Rows from expert 3 of block 7, named by matrix and row number. Rows with one number belong to one neuron. Each number is 128 + 24 x the weight over its row's rms, rounded and kept within 0 to 255. All counts start at 0. Numbers have three digits each. After the name is the row's rms in percent of the matrix's.
# up: expert up (model.blocks.7.mlp.up, 4x96x192), inputs 0-63
# down: expert down (model.blocks.7.mlp.down, 4x192x96, transposed), outputs 0-63
up.0 093:144138166123129102118140176153103139118158129124138105153124113144117128130156134127158118149118124069134184119120113097142144168167174087130126143132135139134205155136129132153122174132164127
up.1 091:111099141088118121097131083133134141107105135170155120182167148105081069121116133121142168124115139144121103151122121170149158124115126096169130122112088112116124113107092106104130115111120065
up.2 095:144146124144126118138122163162113115185124145108112124128141142155123123153153130115109151130081119086116152132069123159157133093126120111138081142140130137115127134139109119146115108123122127
up.3 106:159148118132154128119133139064133124147151123094131129104099111079145087128110131176159131250112153123105131135087149103117096148174128129091092089128155105134097125097133136096093141153126145
up.4 093:154097095079136136116151156183135153138118143127132113106127146153115111142131136112128115134137130131149145139129108168132132166132069066147118215127149104160160149129157131137128176135125158
up.5 098:097153136111119131139101106122145136141114136083154109133117113172136098132145083126095159176129128161055121122031146136140133130156092131123154112117134135131114124139138154102135122164110120
up.6 114:155134137135142147071046165083146139173105129134143108130133110140108140102145113135139137101085138118108148107148157151125130117116156125134084146132079132116123149123092164122113140126094147
up.7 092:154166147126105128133090107145138093132133130099152158140146136103158117130115127154161145161119095073090194124159120125159119134074123104149037126123135164130098142132106167127151126085108125
up.8 091:142148117143137121137135112078124109102105109130159154146149121089156120130135178110161149136114134111135133155147125133134129138085137124126156149129156134142124135111128157093117156112126147
up.9 105:138184115136148100126106086134127133108115104129156179120140144132138109134106134129129131125144132135123120101113115133147108153142126117163104064132125111127179129129093175149129155136123118
up.10 098:131132145093099128117131166144141145132158088146114153138161119137094165161160162120123135145106146076088156108150129170124158082147102095169112120139150097130131137146125136149117131112145123
up.11 104:115149130129096149104117142119139103122135090122147129142137166140146097116142118162134113148125180141119184126125106135103110118136129121118128133052111163185121111136096126123127121130161134
up.12 100:140150104096131108127126132127090119120117179133151124143095135111124164129117125106133054096129172136104111131128129119163171133137127128144139111129124089101174124143108127159123126097135119
up.13 088:161111113101138120081116163114131166116133112095106122128148132108122162129131120142120127204119140129143129172154195089135140166140160147132131072145160121147116138138100133108171147102119129
up.14 090:127120127138096113118158144120057139165128146150141062114109131120142136107110127144127122140126113168137129108124132156139118163109127094133115202111096099129158122156115099131121108124157132
up.15 104:141131153124084179157114127151123144135134088051129123094125128124142130146125134116157157118132130156112129091152123137149107140069173114124116139108102136132122191118128123133127072114126122
up.16 093:157138122145121176122124125067109135113117145099130156150120137150162112141090109106110097146141132103115153127114123149139118126111125153134137103071116125115169113134109217096093126135173154
up.17 096:139129127115119104131121131150118110103105104127102110128083163159132138104080097127116120128100108098158154133147084133124140140160168122124185110143109123113146119170127125110111129149123104
up.18 101:150116167110127147165097128128117136118137127171153141116087100180140133102120154165127160142151122150154129095130120106146088117055135104102109139092129137134086134154150106106141147149123140
up.19 111:135145137157118132146141129123036114104145088118137114123094125144167130157116133138128135133142148125088102130128126109164159127111122090142153124149104189140155160093112118139116132116121071
up.20 088:129115127158124154131140105120101132143104113137128125095170140105118137145161094101155108125140154145095148133146137129093137096141117090137073144128128074049113162145079136098125138128132144
up.21 110:111133109157171140103124126178118198132122137067129178116124128092121132100154140131108130115094153151106107169164094145131140123132141109149080141126061081133129143118120130117116144112126116
up.22 094:101145170125128080153172160070112129109121182139131154139163093156136179136138150130147096138130114109141126133086131173080094106133124125114122120092146167129113136113144110135128100144153123
up.23 097:108183117117160117144127135085134145138134126154179129127106139115133152076162166125131151135112158134161133159161108105185088131136154130126129088135133155142084153129179142065111117154073165
up.24 112:130138115120118177124168090078131134090126153110146149143136132139128111124104106135126136104105099128157090096134120132139125081100113159144120081128138122094112105119140119116120141146161128
up.25 102:136187105135154125121122126113098121167153103140104154109117130134125170105150149134100135112138096148170163119100164136102154156131095145124133116115147112145121098137112093126143132129071115
up.26 100:155109133156121110143154123111154116123112111120147157117121109158151136113154085119109160134152161117145127135100115051113152168171160146111217127150079084137127101127124134121124148040133118
up.27 107:101146121144089112123127124114157151129136139119137127111139130150136139095127092125140126209117130120154174159136117154100145130156128093127142150150153127142149113112112136181115108147115113
up.28 104:112146166161168119140121125154108110110145125146122106114102166134141085120145140189160146150135125104094076149123147122059130077127139120127104112118126130132128132173123114126154076185133164
up.29 103:113080146122089155166125087171130133155090155120131119091137110085120099116141115192109143158105113157097145130087087162134122121136112128124099099120173115148149147153111102104087130131116140
up.30 090:170096119172130180153111125178110138150166122129116184161067134113089129119152139122146143144166113120162105091142135131124126126126123088116128161144114100106113113093142092111082096213139123
up.31 085:124143124102109131112153148097102163140125135120133114186113131148155172109124161138111115134141132175108113146112151078169119147094143145128135135152139146118160123156130126089175104157134129
up.32 100:122127095110106132154128153086134133116131109109146100144121121159160136135134124102111136103103128103156165123178147111138115115151195080119131131147125146174108116095157133124167159073118145
up.33 099:154047129087119106121117160110088171141138133117149131131139168137150137083108160106127094098145142095114172146176122128109135119131117110159161138123137148142135083125084155122159113096125128
up.34 086:130158128134148100096137096126122133135128103120124157108146155130103130098095130164109125127099136124101094162158140109152161136143113109122175079099140106159148166128148142088135120133108123
up.35 106:133094125156092087146151160143145116105116108133127136119137128109158148130130130088140147132144120097166086107132105121123140163179075121124103115045171106101103136161115161119128113132172098
up.36 103:120147059147163126146135133113108123123109136129141184163106133124150134151139112133128131105128189122108093125132122158115143200160130114156134094064101118096142142131194110120129139147137130
up.37 097:089107133145115154129087190107116116168139131138116115125178132112145124103123156096130130179101107087120114106124161113103146158120140160141127128106137116124122143130148127151157173127104106
up.38 088:136136193108109114101182143102139163118153155100143212128115105115121110181110144141136116111120149104134129076117125130188136127129123094125125075112158096140133127128146139154134135120126152
up.39 088:160124131152078204119091077143097112137160124110135143140081162086168148114104159127148112091080128114113140123157092136110145147120080116097099161118112115145162143109202149124154130142130120
up.40 102:157101111100115117131073159081125125138110148124106116123114089130143152136103113127170133128093112100139135126127131182118069113112153111136179131120147123133118122161114137116162141099139153
up.41 087:128122106111158107134179158109108134137163140123120115131144142131129154131110174102111118139128128141128116170153158104155153115170110163063149091140184164122127131126111098100125149143115132
up.42 095:117128122141130136079116151113159141108137132136146147116150116136091123089070125121154123158141149121131119132115127170114106136062178094143129132115077119138140111133107111156161146125103111
up.43 107:131117117153122116112139142150172103157145123129107166174154147092125149123135122173133148080120100113127123124149127113106139126089128117183091152133138093106106134133028129103135115174116172
up.44 124:159117156111161110114146126119156142126120158133141131101110159153083159106111130101107094065121102098149151064135154140146130123077126139144159138122145134135132106073120143112127142136119107
up.45 101:104152136116140112118124137117130156162155111169116134139090113128123172154117063165163130111141138106109144162068131143171177127123125115137144151193114095137110121162135133128134103135149144
up.46 105:184134142136113085163178131096094156142154131106135127111157204103101108129073108108125145134114092129102127182119128124126128096108088128152135127113122083171192145110096128128144137145131107
up.47 108:125092132103150102120112131097126158158135089149155126142095078136123146156129134072121117142140158153142124134128135109111140141159106096106145091111121155125140126149117157167090115096081117
up.48 107:092122126122133126181147149162117124120125092133124135131097120115137114119075111154128137155106112091128150131120104113129103138129097171154174145122150157124109149140178182170117127104137123
up.49 109:134137176069115103163109101132110138155156180128118129133127112125144177131093128121121177102139073166123135136095120091110083127117130111166160168129117125115093085109147124135084130083074136
up.50 092:131106073150120164126119105103113132128124154127135127153153106131152158104146136118142114129145124121103164131168141137113148094164124142118111142122103122132133144106098139150135135114108076
up.51 101:117174160122159153111105117189079120106179085128125149094135118103142121119096123130107115134132158133103138113141117160141142095155132138114145151125124113104133111112087145154140112120131128
up.52 119:096145132113097155149119173164155096118157127156129111106141127174118106122134112136135120129145117143158116146149122127124175134184136102128156168141149110133125155149146176140100129128103071
up.53 097:115103123122126161118102110122133131114094126131168129146130138185126108129173127138133149159151129113111127107131092105142145129164129124127148117122126138123122128128130132140116144079073168
up.54 106:130118136127168119146139151132112146116124134166158095156123148163145126128097105118151140120121092145172151189082109105109130206116117176070098126109133104133097142132160117145130155141102117
up.55 103:122159135138136113116149146182125128159128108115110131159077103129120174113127113169141134078151058107112177117140092146091133124108147110171094116183139119134093083114131128100114131122121125
up.56 101:105140172131082115147164104062134107129123118137086128124134147140097120109103166128101170108144147104103101145081132142120136108119107126083128120158138148078090136092097112124153129153105142
up.57 094:123136147082119138117117090127139114161126109132164106145114116119095133169105139131160139149108128114128125135156140116090142106157121110112142140145126127110170113133168145137160150153148140
up.58 086:127146141097146143098143133110128125106120154122116120144131153128134101141115140136111139147102149111120164130157150065180162115121132124138136129086125148149096112132132121095123068130105128
up.59 095:116123150129129118136136125089138111118086147128136093137132129116113127115090103163160099117096122148098122117106106100122132115170132106114114134124132122114128129118132124066121126125119127
up.60 086:127154104111148134120101134138153150125135159086083110161151167102101125076126118164131139145115112130126126131137118123162146125125054129159093125076096187098131077058122123174152113133068098
up.61 107:111126120129094132116126142085129116113062116113126110117133089117127159130135133163125104123129147110129128149108103115125108129114148102126081113140111114170117165113158127161124174055111156
up.62 115:129145090119132107150132136097148132126128131118140127142129147152137116133116149115086132128165107116173154191123116118143104132141140146131181178082113157143121152074108160108160109129141106
up.63 097:144086147117111111077139100114160155148119127105123138149114112126145144138111103140122079136134188077181121127147145149149153124131140168148093115098133126094146170127094151142126133137126162
up.64 117:121128139172119090129098113142121120123087123080141137105144150119134146109110171154116109172142188130124146099115175130116129143139142147138125125127153117127183105102137092104131114123139114
up.65 106:137131125129135130096126125075121111142113106127104113108126116121091121147132124118079115143116172088094099135159122150081155150129162123120146136092119108130086127129142097121126091114129104
up.66 106:146164083134126142134115132065141142114141125137130125119108123111132170107147122117122134110107176103113144149125138089139142142107122141125126107140125170161130101110140166133101113073123118
up.67 101:140107159132126139091178146137096170139143142102119120088093106139133127140122099090131163133165102114104114100097098132116137108093107134141162101129107165153136093145143123121110132079105144
up.68 106:126140124183118098119144089114118133130092062115121157131065106098141122128136126117107103108124134072110127118117153131089146131137133109119130077126073165120136139120140097109137116115140141
up.69 104:104137141127126130128128094137105136166099081121074096161128154116149097145131138099135105147160100140138134126104141086103119133116097143147105182119145141157125116095135131129087144098130147
up.70 101:147122101144157156146136101152139159172114087162194129126123119115146095165138107132145139121117132137138146141096162119130140162160126095158138111119035136140109107118130136105110116150136106
up.71 101:140160130129153098141103139159148064136110155134112127135155097102141083126142127151097177146095155144161193122123126130156115131107092114097169161115126139150127099131126134151131121119065166
up.72 088:119096101103117144124109126137151100142126141111111150124114128135133131140126083148137159125114099101119158075151125135128113133157130044130140079131134129180167116130110140136143110120123131
up.73 091:120125120118131145151127129128160141127121130156100145121164062130147159123117132121127117128130138104116119161147108100162116097113178140153090124155097114139137096161137171119132162135148117
up.74 106:138117179167141136120086109142148161114110180147135189086141137134180101129148144142105148138130082109126119143130161118176069134146159115160106079121130146135132115095092138103075147103123142
up.75 100:148135090164113149127132187146089113110107108137123115129176179129101110137108118139144090135150132092118118105092109154114146129115105130109137143108107129077173169164138128120125124163130123
up.76 091:163131116119141139105137157147119118141099122146137087085142138103158124148111120139158130100092129113132116091157142155099153137132105076129181146069124138113090134113123150125120133101119130
up.77 114:147137122131096135091177078142133138106183128136117128076138111138141096126127131123134111146162126121142142135086142124131056107176123108125103144127153175153135143175111152120142119103106144
up.78 095:097131082141119095111072183079098099120166103129163129116124141085165122140119111122133108139155112121136101137117113135135107126103111134144122108115093131106122121154163131192168114161115110
up.79 094:121084127132132135119078124124140139176111129130140113138129104100171154144138122127058125144105108107121142094120146125096115101130151150124109113116153134140191095132133152097127116105147122
up.80 091:114089130135133129134159119148094125171100100107122130123153190102113132117189126138144119117152140142151150119137122118169093058080168155096144134117135144150118090123127153124146131160127071
up.81 084:124126138114122153090173157094135126131124161127155094130158137120139106137123158131099129133114126118121094138115178080137136112124158072126164153138141107129090129096097135123095162129144143
up.82 106:111132131142126134127131116132114112141140111128104119157123150097143109096106132150166087119124064109127133094083214140122154125118092131164127128081144121142114113159132146147131112151084142
up.83 112:118135126141069136152110106159154142096156104143096100117152149115151101126111124117138123058149112096128156148127111121120115115115165101117147121135173133170106128145149154180104123108129132
up.84 113:141126124169124113162127138115156091127097116099134157143147102186114144141126129105137131105126144082115083138146147126115154118084154109151111129097131134106140197096125066091142155123152121
up.85 104:156138079129087128093145129121133155118095129125161145086103117081128151122102203125146146199122151131149118102152126126141117102125121117132149131116134108125131139111145116140134143114101132
up.86 096:136119114108086092137143123069132075137211096137108116115135119166119107166130127086163105110124118159146132105166131129116138101108112159137173132121141109125158134150117130118131092133118129
up.87 085:126130103191126153135155120111094116160150130127144068097154125122128087126154147146121124133149130127147125094103086166093110139141115159149142131152125117171125115136183128106129143127122108
up.88 100:144130123131137149125104128171126132165122136152158131136138128089131089147109124131140142109155162123085100168159127156100132157129171093111088154137133136134152144134136179146155142120100142
up.89 105:157115125099114083156109100122149132121164149108140100126130153153219150078160145107097143140115135121110150127158159121162095129112109136136106093173105156092143123092099162114128127110142112
up.90 099:167135133161110134123115170058126108137153140153137138120112144168120173132112111108137138150103130155168129129089111120149131145105148129174100148131090176180141148127154138164146131126132102
up.91 098:127156114116155050153112124131145131134139135106120133144137124126128115097109125127143126132176128105110125116143104114171108121136109090118148120136100196130137115117130148134180127139075128
up.92 098:102172092101119128133162101150132146111088115098114172167139111137151171137114133111117111130125090145104158146138165151136106148127096157100154130130154173107125134166160157116156124125102032
up.93 104:163129142098080127141126128108130108126162130132144148147124138116125153186110146130134081120134106121128184138165137156087069144142124120143175121083142124147151132142159115156132162165137071
up.94 092:136130128126122158147163118131079130167082115154090152115130128135147125120129128181132109129123111146144056122143116153119084163103082130137167121155150143104047127068131194131131116165147136
up.95 096:123122141106124107140128141118075176098088110131160139138142121132085101125156133154146162156144137099103198124145116103138122140098142157129153148105136173190125168157114123103107106119101095
down.0 105:167145094138130055125153124157117142124150078124142118114161143108128120128106137122152125140115134135140099124138137103148074167085095120123124094097125126131106117142164090104083121127117122
down.1 101:142140119147144131135152117120132139128138114103151137136132122150176144122119097120160125120137118113123154119142174120125144131146153167121133138136142123178063161091084115143166140121103143
down.2 098:107155102153163087156112140134113129120115113120096127153126150157097138092132099182102122129131105128100123095148146128101151128120119150120137132109124101180104099118117129150115149137143129
down.3 102:120157094137116124131114156143085085141142204111157134181157142137178135120130188150150116099124166127115104129134123139157159133095146141135136115148158127133091132136132113123133132129131164
down.4 097:167134130099103119128144147122121104062133126114127151118113144135159122105059177147092165152155116151096133069110177125148126115179110083083154149136117167125127148116126151102128157139140145
down.5 091:107128124097124197106130124119146123151165128187138114131083134149104131102105125138123164136127124108095125119125128131132134135128178110120140133125122139139121121128126081148119130121202137
down.6 099:113129128110129140114120165129150153194125148107138096141117106117119092105125126124114092132149161128116114146145140134143115133148143114115079121133087133126118104114139180107137114130094158
down.7 106:120127134085122121158172126119119178161102115122159116120129130123117151129134145110098130143129094171122162092113128115162116129146127185164144090109134144121122160087116121187077111106125168
down.8 096:128170144130146148113119163123124128134108117159122090129118125123174140126129077139167117081127120111155175141094130127128109149185142170065131123109138128086097083150175119136138095129132132
down.9 103:128082162140161167116161122139135194144117166162121118093077108125155137202128096128116114068117149097150138125127158127141130126118120115129127130081123133147093119152129132117104134152113165
down.10 106:132132156121150159084126123111142130105128116122108107122124132078123106160129149094135151106116136126121129112141144088131126115143111166085126155118116118096142158090173106119147131152095097
down.11 094:127168096121116103136114146131127151086112078159167113126118156103144155135117140126122152109136113111119131160088124137166138129100115135121133129127171145142126137067148070129139159127131179
down.12 095:108136147182121111136143097141124104093128081122162096132128125109152128135148099126160132127119101145145129167124129111106155132119140069138138116111165135158146153129127095148150097087126131
down.13 090:118120110136115111125112106142152110146138120153165143176156101159131107124110115064151144112123110122120100116126113128149119156137083136144140099143106144067133143111179110150150113139121121
down.14 108:118140115138164132120136163131167098200134116132147103215123100080149123096141132110127140131125149125124131136122090117154146130095102087115122078129152131158123105103089138119120122105192154
down.15 097:154123070112142107119133195128132106104103126120117129168082149134127150143134124146152124112168112120164065112143116112126156132094152124124134085185110127153150102131129116155152066100142104
down.16 094:107131131152128136157151175118125177110082103126152147108096128123125174170110172109133095092161143105154114114148131123134135170096184129135158112118121127139150165214108143107135120130119141
down.17 098:169095104088141126129121108162143150131147145111122148121113099157108122119145134122100127068134136142138129124133144121121137138124155078105068086160136122137111075146151148159155135146114153
down.18 095:104135118156138130115125127136126153128116159132198133112111093095127125092095126132152146132076156148124109135111133139142088126117086121134129105124129131152100104141093144127093123153130072
down.19 102:170120127153162119114136113127129164127098110127117144141136126158162151113134137128084150141185144128153108110131150153143121090076072111094174138139128120132149104127129145117164137124082122
down.20 096:116107187145135147088112163127144171101157122119131109114111130097088116065156140129142182139169147128111140136112155114132169154143130121133170125083107160121131095060129158118134105139129111
down.21 103:126118121106114151124143141060129118123115125130138170159078135103088103145079141132164131129122123135102119112151128126150167121108149114130130115122142155100115132149118147151136103096170133
down.22 100:127118127132125133122081207096097136138117127125125124191139113147110119136130106093152143121151158126158156126138116143121132128130102154064120125135127110076168099122146079136141160125112097
down.23 103:131154123132133115098114154089112134133136156125139144122106136140106112111126088117138104143131140140138157117119124131146138108091145129104087163120132130193144136149114114150116103169136099
down.24 105:140152110120106075134129129129091101151122115129098134133140130146094061100152101100187179138067127131149121114123134107096154155116130149094116114143149138125130091100099120141159157124132116
down.25 100:131134135146140074152126132163145106119119075130128113108125109097125129122115165140124164119096136137166174143096141160087123134117136133141141165137136099133127128115128168131132175136097130
down.26 112:184132172161115129118132113113126144139124070124124103127134123128117091108130170140148133094123151132173130112129078126115102182120150129134144104111141118128165087132124130129142119114126115
down.27 092:117155102144146119133105160172102102127115100116091108113091141133148126050134127101160090123170126132087120138151108141125123122155141104140122117124172117104120101146096129130112089123161112
down.28 104:140131100118080171082110123089170110115151119108107183122115134175109120178145138127137121118113138144165093115150130155124111134114129134089126131151191170150073137157122125098126128128139140
down.29 104:127173119118128152120147121133132086143148103137114093122134111151130102108129126113156112123124150129133111142116101143168160112117118134114189119117099165084145106152143092162120134129114134
down.30 093:112104115121131092152107131112128099097155147130129139111122138109145118182139145122103104071164150130114131110164143074124137166132107098118131085132118104162108117123095135158105153134137078
down.31 106:129128154164154110168099163128140121102098113154116125135152136141105093101139152081080172110122132099143141126131117158134136072129112120075113103128129114094129103173097083110159141098120137
down.32 099:121154103116076110125144124108115132145149088134134136133108108085117118150137136099132120149116097121142145129082155133153130113116108121174157190146130127126123132145122118110118111152178135
down.33 105:159140108155107112100110167146113142114115161118160134132131115161109121159134132114114111148124084124137142104110152151142127129118151161144115110125092123160147105121130099122140091089164144
down.34 099:120148104118130137141125107122150154132097144142124127131186158111095145110190126073091128117156150116134118079132178135101109151111205105127121115137130125127166117137135098122125121094127139
down.35 101:128101122173139126124080134131105115140131150125125137097126135126169161174132111141112117140109150098129119128130152128098185123147087123107112141138141117121149118124148127144133107133101142
down.36 099:113108100125120126135119102128087106104172107108162165123136120143174135141106103142128076121117140108122131151109135131143125133090120152115106176121113097128150158107106134128130114142145119
down.37 095:089114128151094155138166106143083118135157183124106138083120167114127113139174126091122107166125171117099136160135094115077143107128128090149144093113124060080141115137123139130180137124105103
down.38 102:117149129127109082166131158148123138123108129097128136142135126133117121142163127106115056136120178113100144131168131130128118090097150102140189114119153104118074139149142159076123129154106143
down.39 096:086123102130104144156069139170137165119153154136124187087124125116120132135113099119146130140137129130152133150156118100140105196161125142141124127121121123128114141166123096137137123107122140
down.40 097:124132133142113112124130170124140126130122145116128146142114160123056148087124148129102102118107126126138130125116131122195166144133081123148111134110139114152102107110105157119091144150165132
down.41 097:136096142125163088148143113136128117152133137131126146117159101097153112159104140149124150078137139154127119137162167148082117101135138125127124146141115163104158206084166080134115125126106098
down.42 094:135126117145094160142125127121139127156178098116138106075118120147121123083126159085167112127124124128114144124101141113125129122098076103096118055153105083120114109131113111134155110118101139
down.43 088:147128127096118174120130153115144100123162117116149132151139132140117123142099129122203141096149132150128144133119089108149128122132101115143150132120133112139101117134131119110077126132141111
down.44 115:136170138132151128172089148130126099115161143123126161119121129115109091118098075161178106144120137109117091168130142091124143114138125111111068086137154121102142134119142149170077111128116132
down.45 093:126151097090119137153116142111151109140133125155147091125132122156109140139122138119121139096175124100134171143129168089142128147096110144146116133124130111136154132125147119113139115108171137
down.46 096:124146151169100185093131132156110112117102130159135153088130178147136116134131133126138128114120127143134125128079124125145136125122162118168175127146103142158110112108172108130130155134107145
down.47 094:153150128111163126095130150122124124098123131117105111183097143113108091094133151141117104144113160099153111106122119133136136094134113113115081116136131100133138144125147094135150124132166150
down.48 110:126123112139144182174146119143162119108125171129126147148153107157119123097135093141139162156099140149120140154124199137109148155105167100103163099159115154116137105128121135126152157180127139
down.49 111:126100134101127162140117154110109093148139126139159108193128134168143124114128172143123173126119136141152136073111173095132117124151142136143158118139165140117109159097153091108141140093153137
down.50 095:120199136134156128134114174123134122107127111106140126097121114112128128133173190114119143120113098177152119132160126129098140109160104134121101138130117167105121124132120107181159160149143141
down.51 099:169124118114160132140234116140165119090136129118112100126144150127115121088124102098111096108115104096109123142078145135132101104163112091122123125114113128135135124142130128162132171132090133
down.52 100:130130093148092109147118096115120107129156138103138137136109160149147113134099093113106133129116109121115085122112084131113142130120161133111062124154106153100131160148115149208215157088110132
down.53 106:121123116070161131119101153162172096124179130114127126123118136117160163098153108109149129116143127114143177164158134136136152157097167127156093109125107117105128145080119147137086108153112099
down.54 109:132070135115140093145128159151162123151123133131088140169152143101095143112114116077112141133130118098135152129156115161116140111068140092151100157190138118169134131123141132140132103165129122
down.55 099:102129129089123130100206116128107153151129123152125136119090116129136117143119126102149129114172136118180115116107141129137122149161133088157109117139120103094122124190157067101124125082118136
down.56 095:164192157098118096127143147132124179141113140136111182086101109127151158146113128135181136153143143088118111103140126157135128139101181099138128123134128123092128118115162105154132106126123105
down.57 089:127148129121119176086125142140119117153131083138128127127132182137146130100165139126092174121113162106154129153107109132163106085134115127123149177116158100121075121142142125082141115127144130
down.58 105:144123127124110093116159131152129167150127112127112122164132069105119111119131118109085117158154109134123151140143139111096147126132126101081161117134128115187117132148128071112119083130153138
down.59 091:105127138142129110117121108132134151113152117144116153144133148125104146123159127118101143139119135128126124165136096144130145183102105119125110144109128147099126126113155154156144147136164113
down.60 090:125123117113077142099126128103134142161102131170093148141129123202114136139114121131133149165121119151106127121114125084105097163084157121100150126097139133127159111108125158127108144076080136
down.61 100:140152134054132141155131140117147132123125149156164149105083103161083152145109129127137089150158170092128125146128126160106117152089121129131127099155112132134138127128099144103135140143134097
down.62 094:113145135140101143111093105133164084136125146099097133149155123146133141105171111125147091110127130128127132119128157130125165111133133134153156133102173136169121116102129111120093067130131132
down.63 098:157146129130146105123131150151120125133113136115137090111121152116128107152136174139089121129133113128155119089113127088145144100144096104166130167102133145124145101107105117088132139121112157
down.64 110:198137165118152192131151110122093133112114104143145112123100129133138106141125129132136129120125109105145142119127125128119107142100179124133143135151106186126096154152125086101144110139073119
down.65 106:148129143128122156100133131115106114115179141073139129120172138146122135135127143153116129122156182142170118117183127105163151139082073134128123081177140138126140085151144097153148097178164141
down.66 098:130116153095126115142153103086139112114150143226156150119088122100120076100125142125114127135103179142114140152105145161108134122094135144116091169104123122139135127150126132081086135123113129
down.67 110:117136090147107167139108132108134129107135115166141125142074109124155146127125136116154128165146142099154156087091117096112138123103113103123146119139141157139143145126127112062136140071161093
down.68 096:135117119114106155109121137128096164112123132139132123147149146117130118155132132127101097144126147118135141128123160135144114136135121103125138163089104128112136099195113122124141162120099126
down.69 096:113086115109180141119101146127086127159101196145106157146126155141151173125175144135203134123116130183142118107094131114115134150112127109147158135121126141127106116123139136077111139136092123
down.70 095:142106133122147124136138102142147101158083116115073124135175099144119115141126170163136082148163159120064111132125173107125099140125158095127126148098156144143125140119136131125132150105142125
down.71 091:174115142130112103105153137080121151104140104164125113117153165126074124165133120134083126129151128130085115131128131170103115091131114133132157123118101107089097127143146120090123119129143147
down.72 103:116134101123129069093092138153128147139153121126174114108100150112104112100137160093128161141129119185107104096125105119109061073138134111135061116108127122080130130126098131164189116174104169
down.73 099:127115141135146149132144144105153154120172101111152145198076138125114106164116127127145160126133128114147106122175143133134128155151131128119138136088140148105134140153057165110147105107089138
down.74 108:119117135166114157154113123104097111161161109131125130125119142125129149164117124137119146136117128141064101127169141125086110126173128159121149122150114131079144129148100187144135161161132172
down.75 104:103123134154142169140157077131125110091125106127105149094113116076155143125123129132142127126152133099134085133151181114120134128126158118115116108093116092152164142106108098110075159097097123
down.76 102:084114123108117156159146172155128144122120106061144143149082102149116135143146094159128158124128128104085091177146146134173143081160129094145109101145110143134152150111144141111152113131129149
down.77 098:095133139105140144171110102138108120126121072102127125133145146152126126141081118162097099105085143128111122134151168135169090105111097131140120140138130145097139157143141111162127122110103130
down.78 094:119106145090134069081175078158130137089084128111106132148140107074120127105086079122125150114114123142118118134121123113126132123123110126084083137086095144131076145112126128103150119118142143
down.79 112:110138147083129133184144147107127118121128083141127170136116149180104112128168121119125090153153179175124134118159131105125090167130075124119125119129136141088097131137129141119129150175153179
down.80 104:127091133117168098062117143169145101142147139096177117128100150131117152126111124175144148138124125089058122117129128128129117117143136098127110160134108102075122119138083170135113125125141126
down.81 083:141142141124139168128150127135077142127124132129129142136117159126111120128170161125095158124158113147121135133135129128126080113127094192118098124131155132095114098047130113115153124097124164
down.82 106:114135134078087113113122129125155137141137088130123141128116085119138105127116142073152108087164109114168112143179144127136139127137109168137125123141154096133142111116130138186143160127108119
down.83 101:135125120128131098134108133107164157194135124083128104173130106121134133138118123134147113078129118112134156144136097131101106141116143137174147115142102129123159127177158111117135120067130127
down.84 103:135143139166128072132109156092119096092135113132161118130127108096151139142107106125129148119123167077185151112089144153116104139133110120116144130130129111146139118130130106119079132140075128
down.85 099:111122142121118157124108114176073125095126140117163119123143098096135174123157070111132130134118138166141162136153137111125135093070086127152141149135191167096080062127141145127142146130177109
down.86 095:098128161080194158097126129135138092121113123150138130122132151132131141128120143116118086088121128122169133125105076154120142128126097162159128134108137108054125175122142135142112157146159131
down.87 101:197123074124061120105134129174123166098139107125124151173077136143132088115143090117117127146136162099137110145150111112139161070092124123132126135135126126151185096107110142152125127114168126
down.88 113:133154104100149136146117154129121114143132111111074192114142123125136120130108130155120135131122159081133151068109202111123071111130148143159091106085116132138119135080076139136119141138110122
down.89 098:109137083125105147092123124119131125105147079152118108187123136164095133166132116147098160168127146141142128172132123113118164139152136085131127147144120117156107158127126177131138138107144113
down.90 098:128125125161165171147126150090137104141113170129131122128152132117168117133147148162151143128135062146145060136132175136145144106144129122129112148136153185133127092132123122156152139132071089
down.91 090:115117108137159127136150172172132114125140114147067163123142119147129143148099103126113129107157084149104156115156146156112135131125124132128131126123093167101129156143117157138132117142176165
down.92 103:088124154143138126091157112146153128154206151144132127116131132125127127103102125164142134146128125137146145138137135104138101124080114133075113136136123162132148128143147128123123141161099148
down.93 101:091137100136131131174120163168099146171087136133167144128068142133113087119159120126194126098127126152146129199128144124132129124189135136123082074124118108164116125132100125102153152160126112
down.94 103:167105096105094148113128081087174101145126135093116124138161163128109142126117113111153147124114124126112138129097119130126153143126120120129133113082142121124101146108134142134186102099133094
down.95 107:123114125101114134146139105162119127166112105148094152166122135118126172141171140132128138135122083160157165121130070154119127165168129125125125157160125116120129112136117161115135103120108157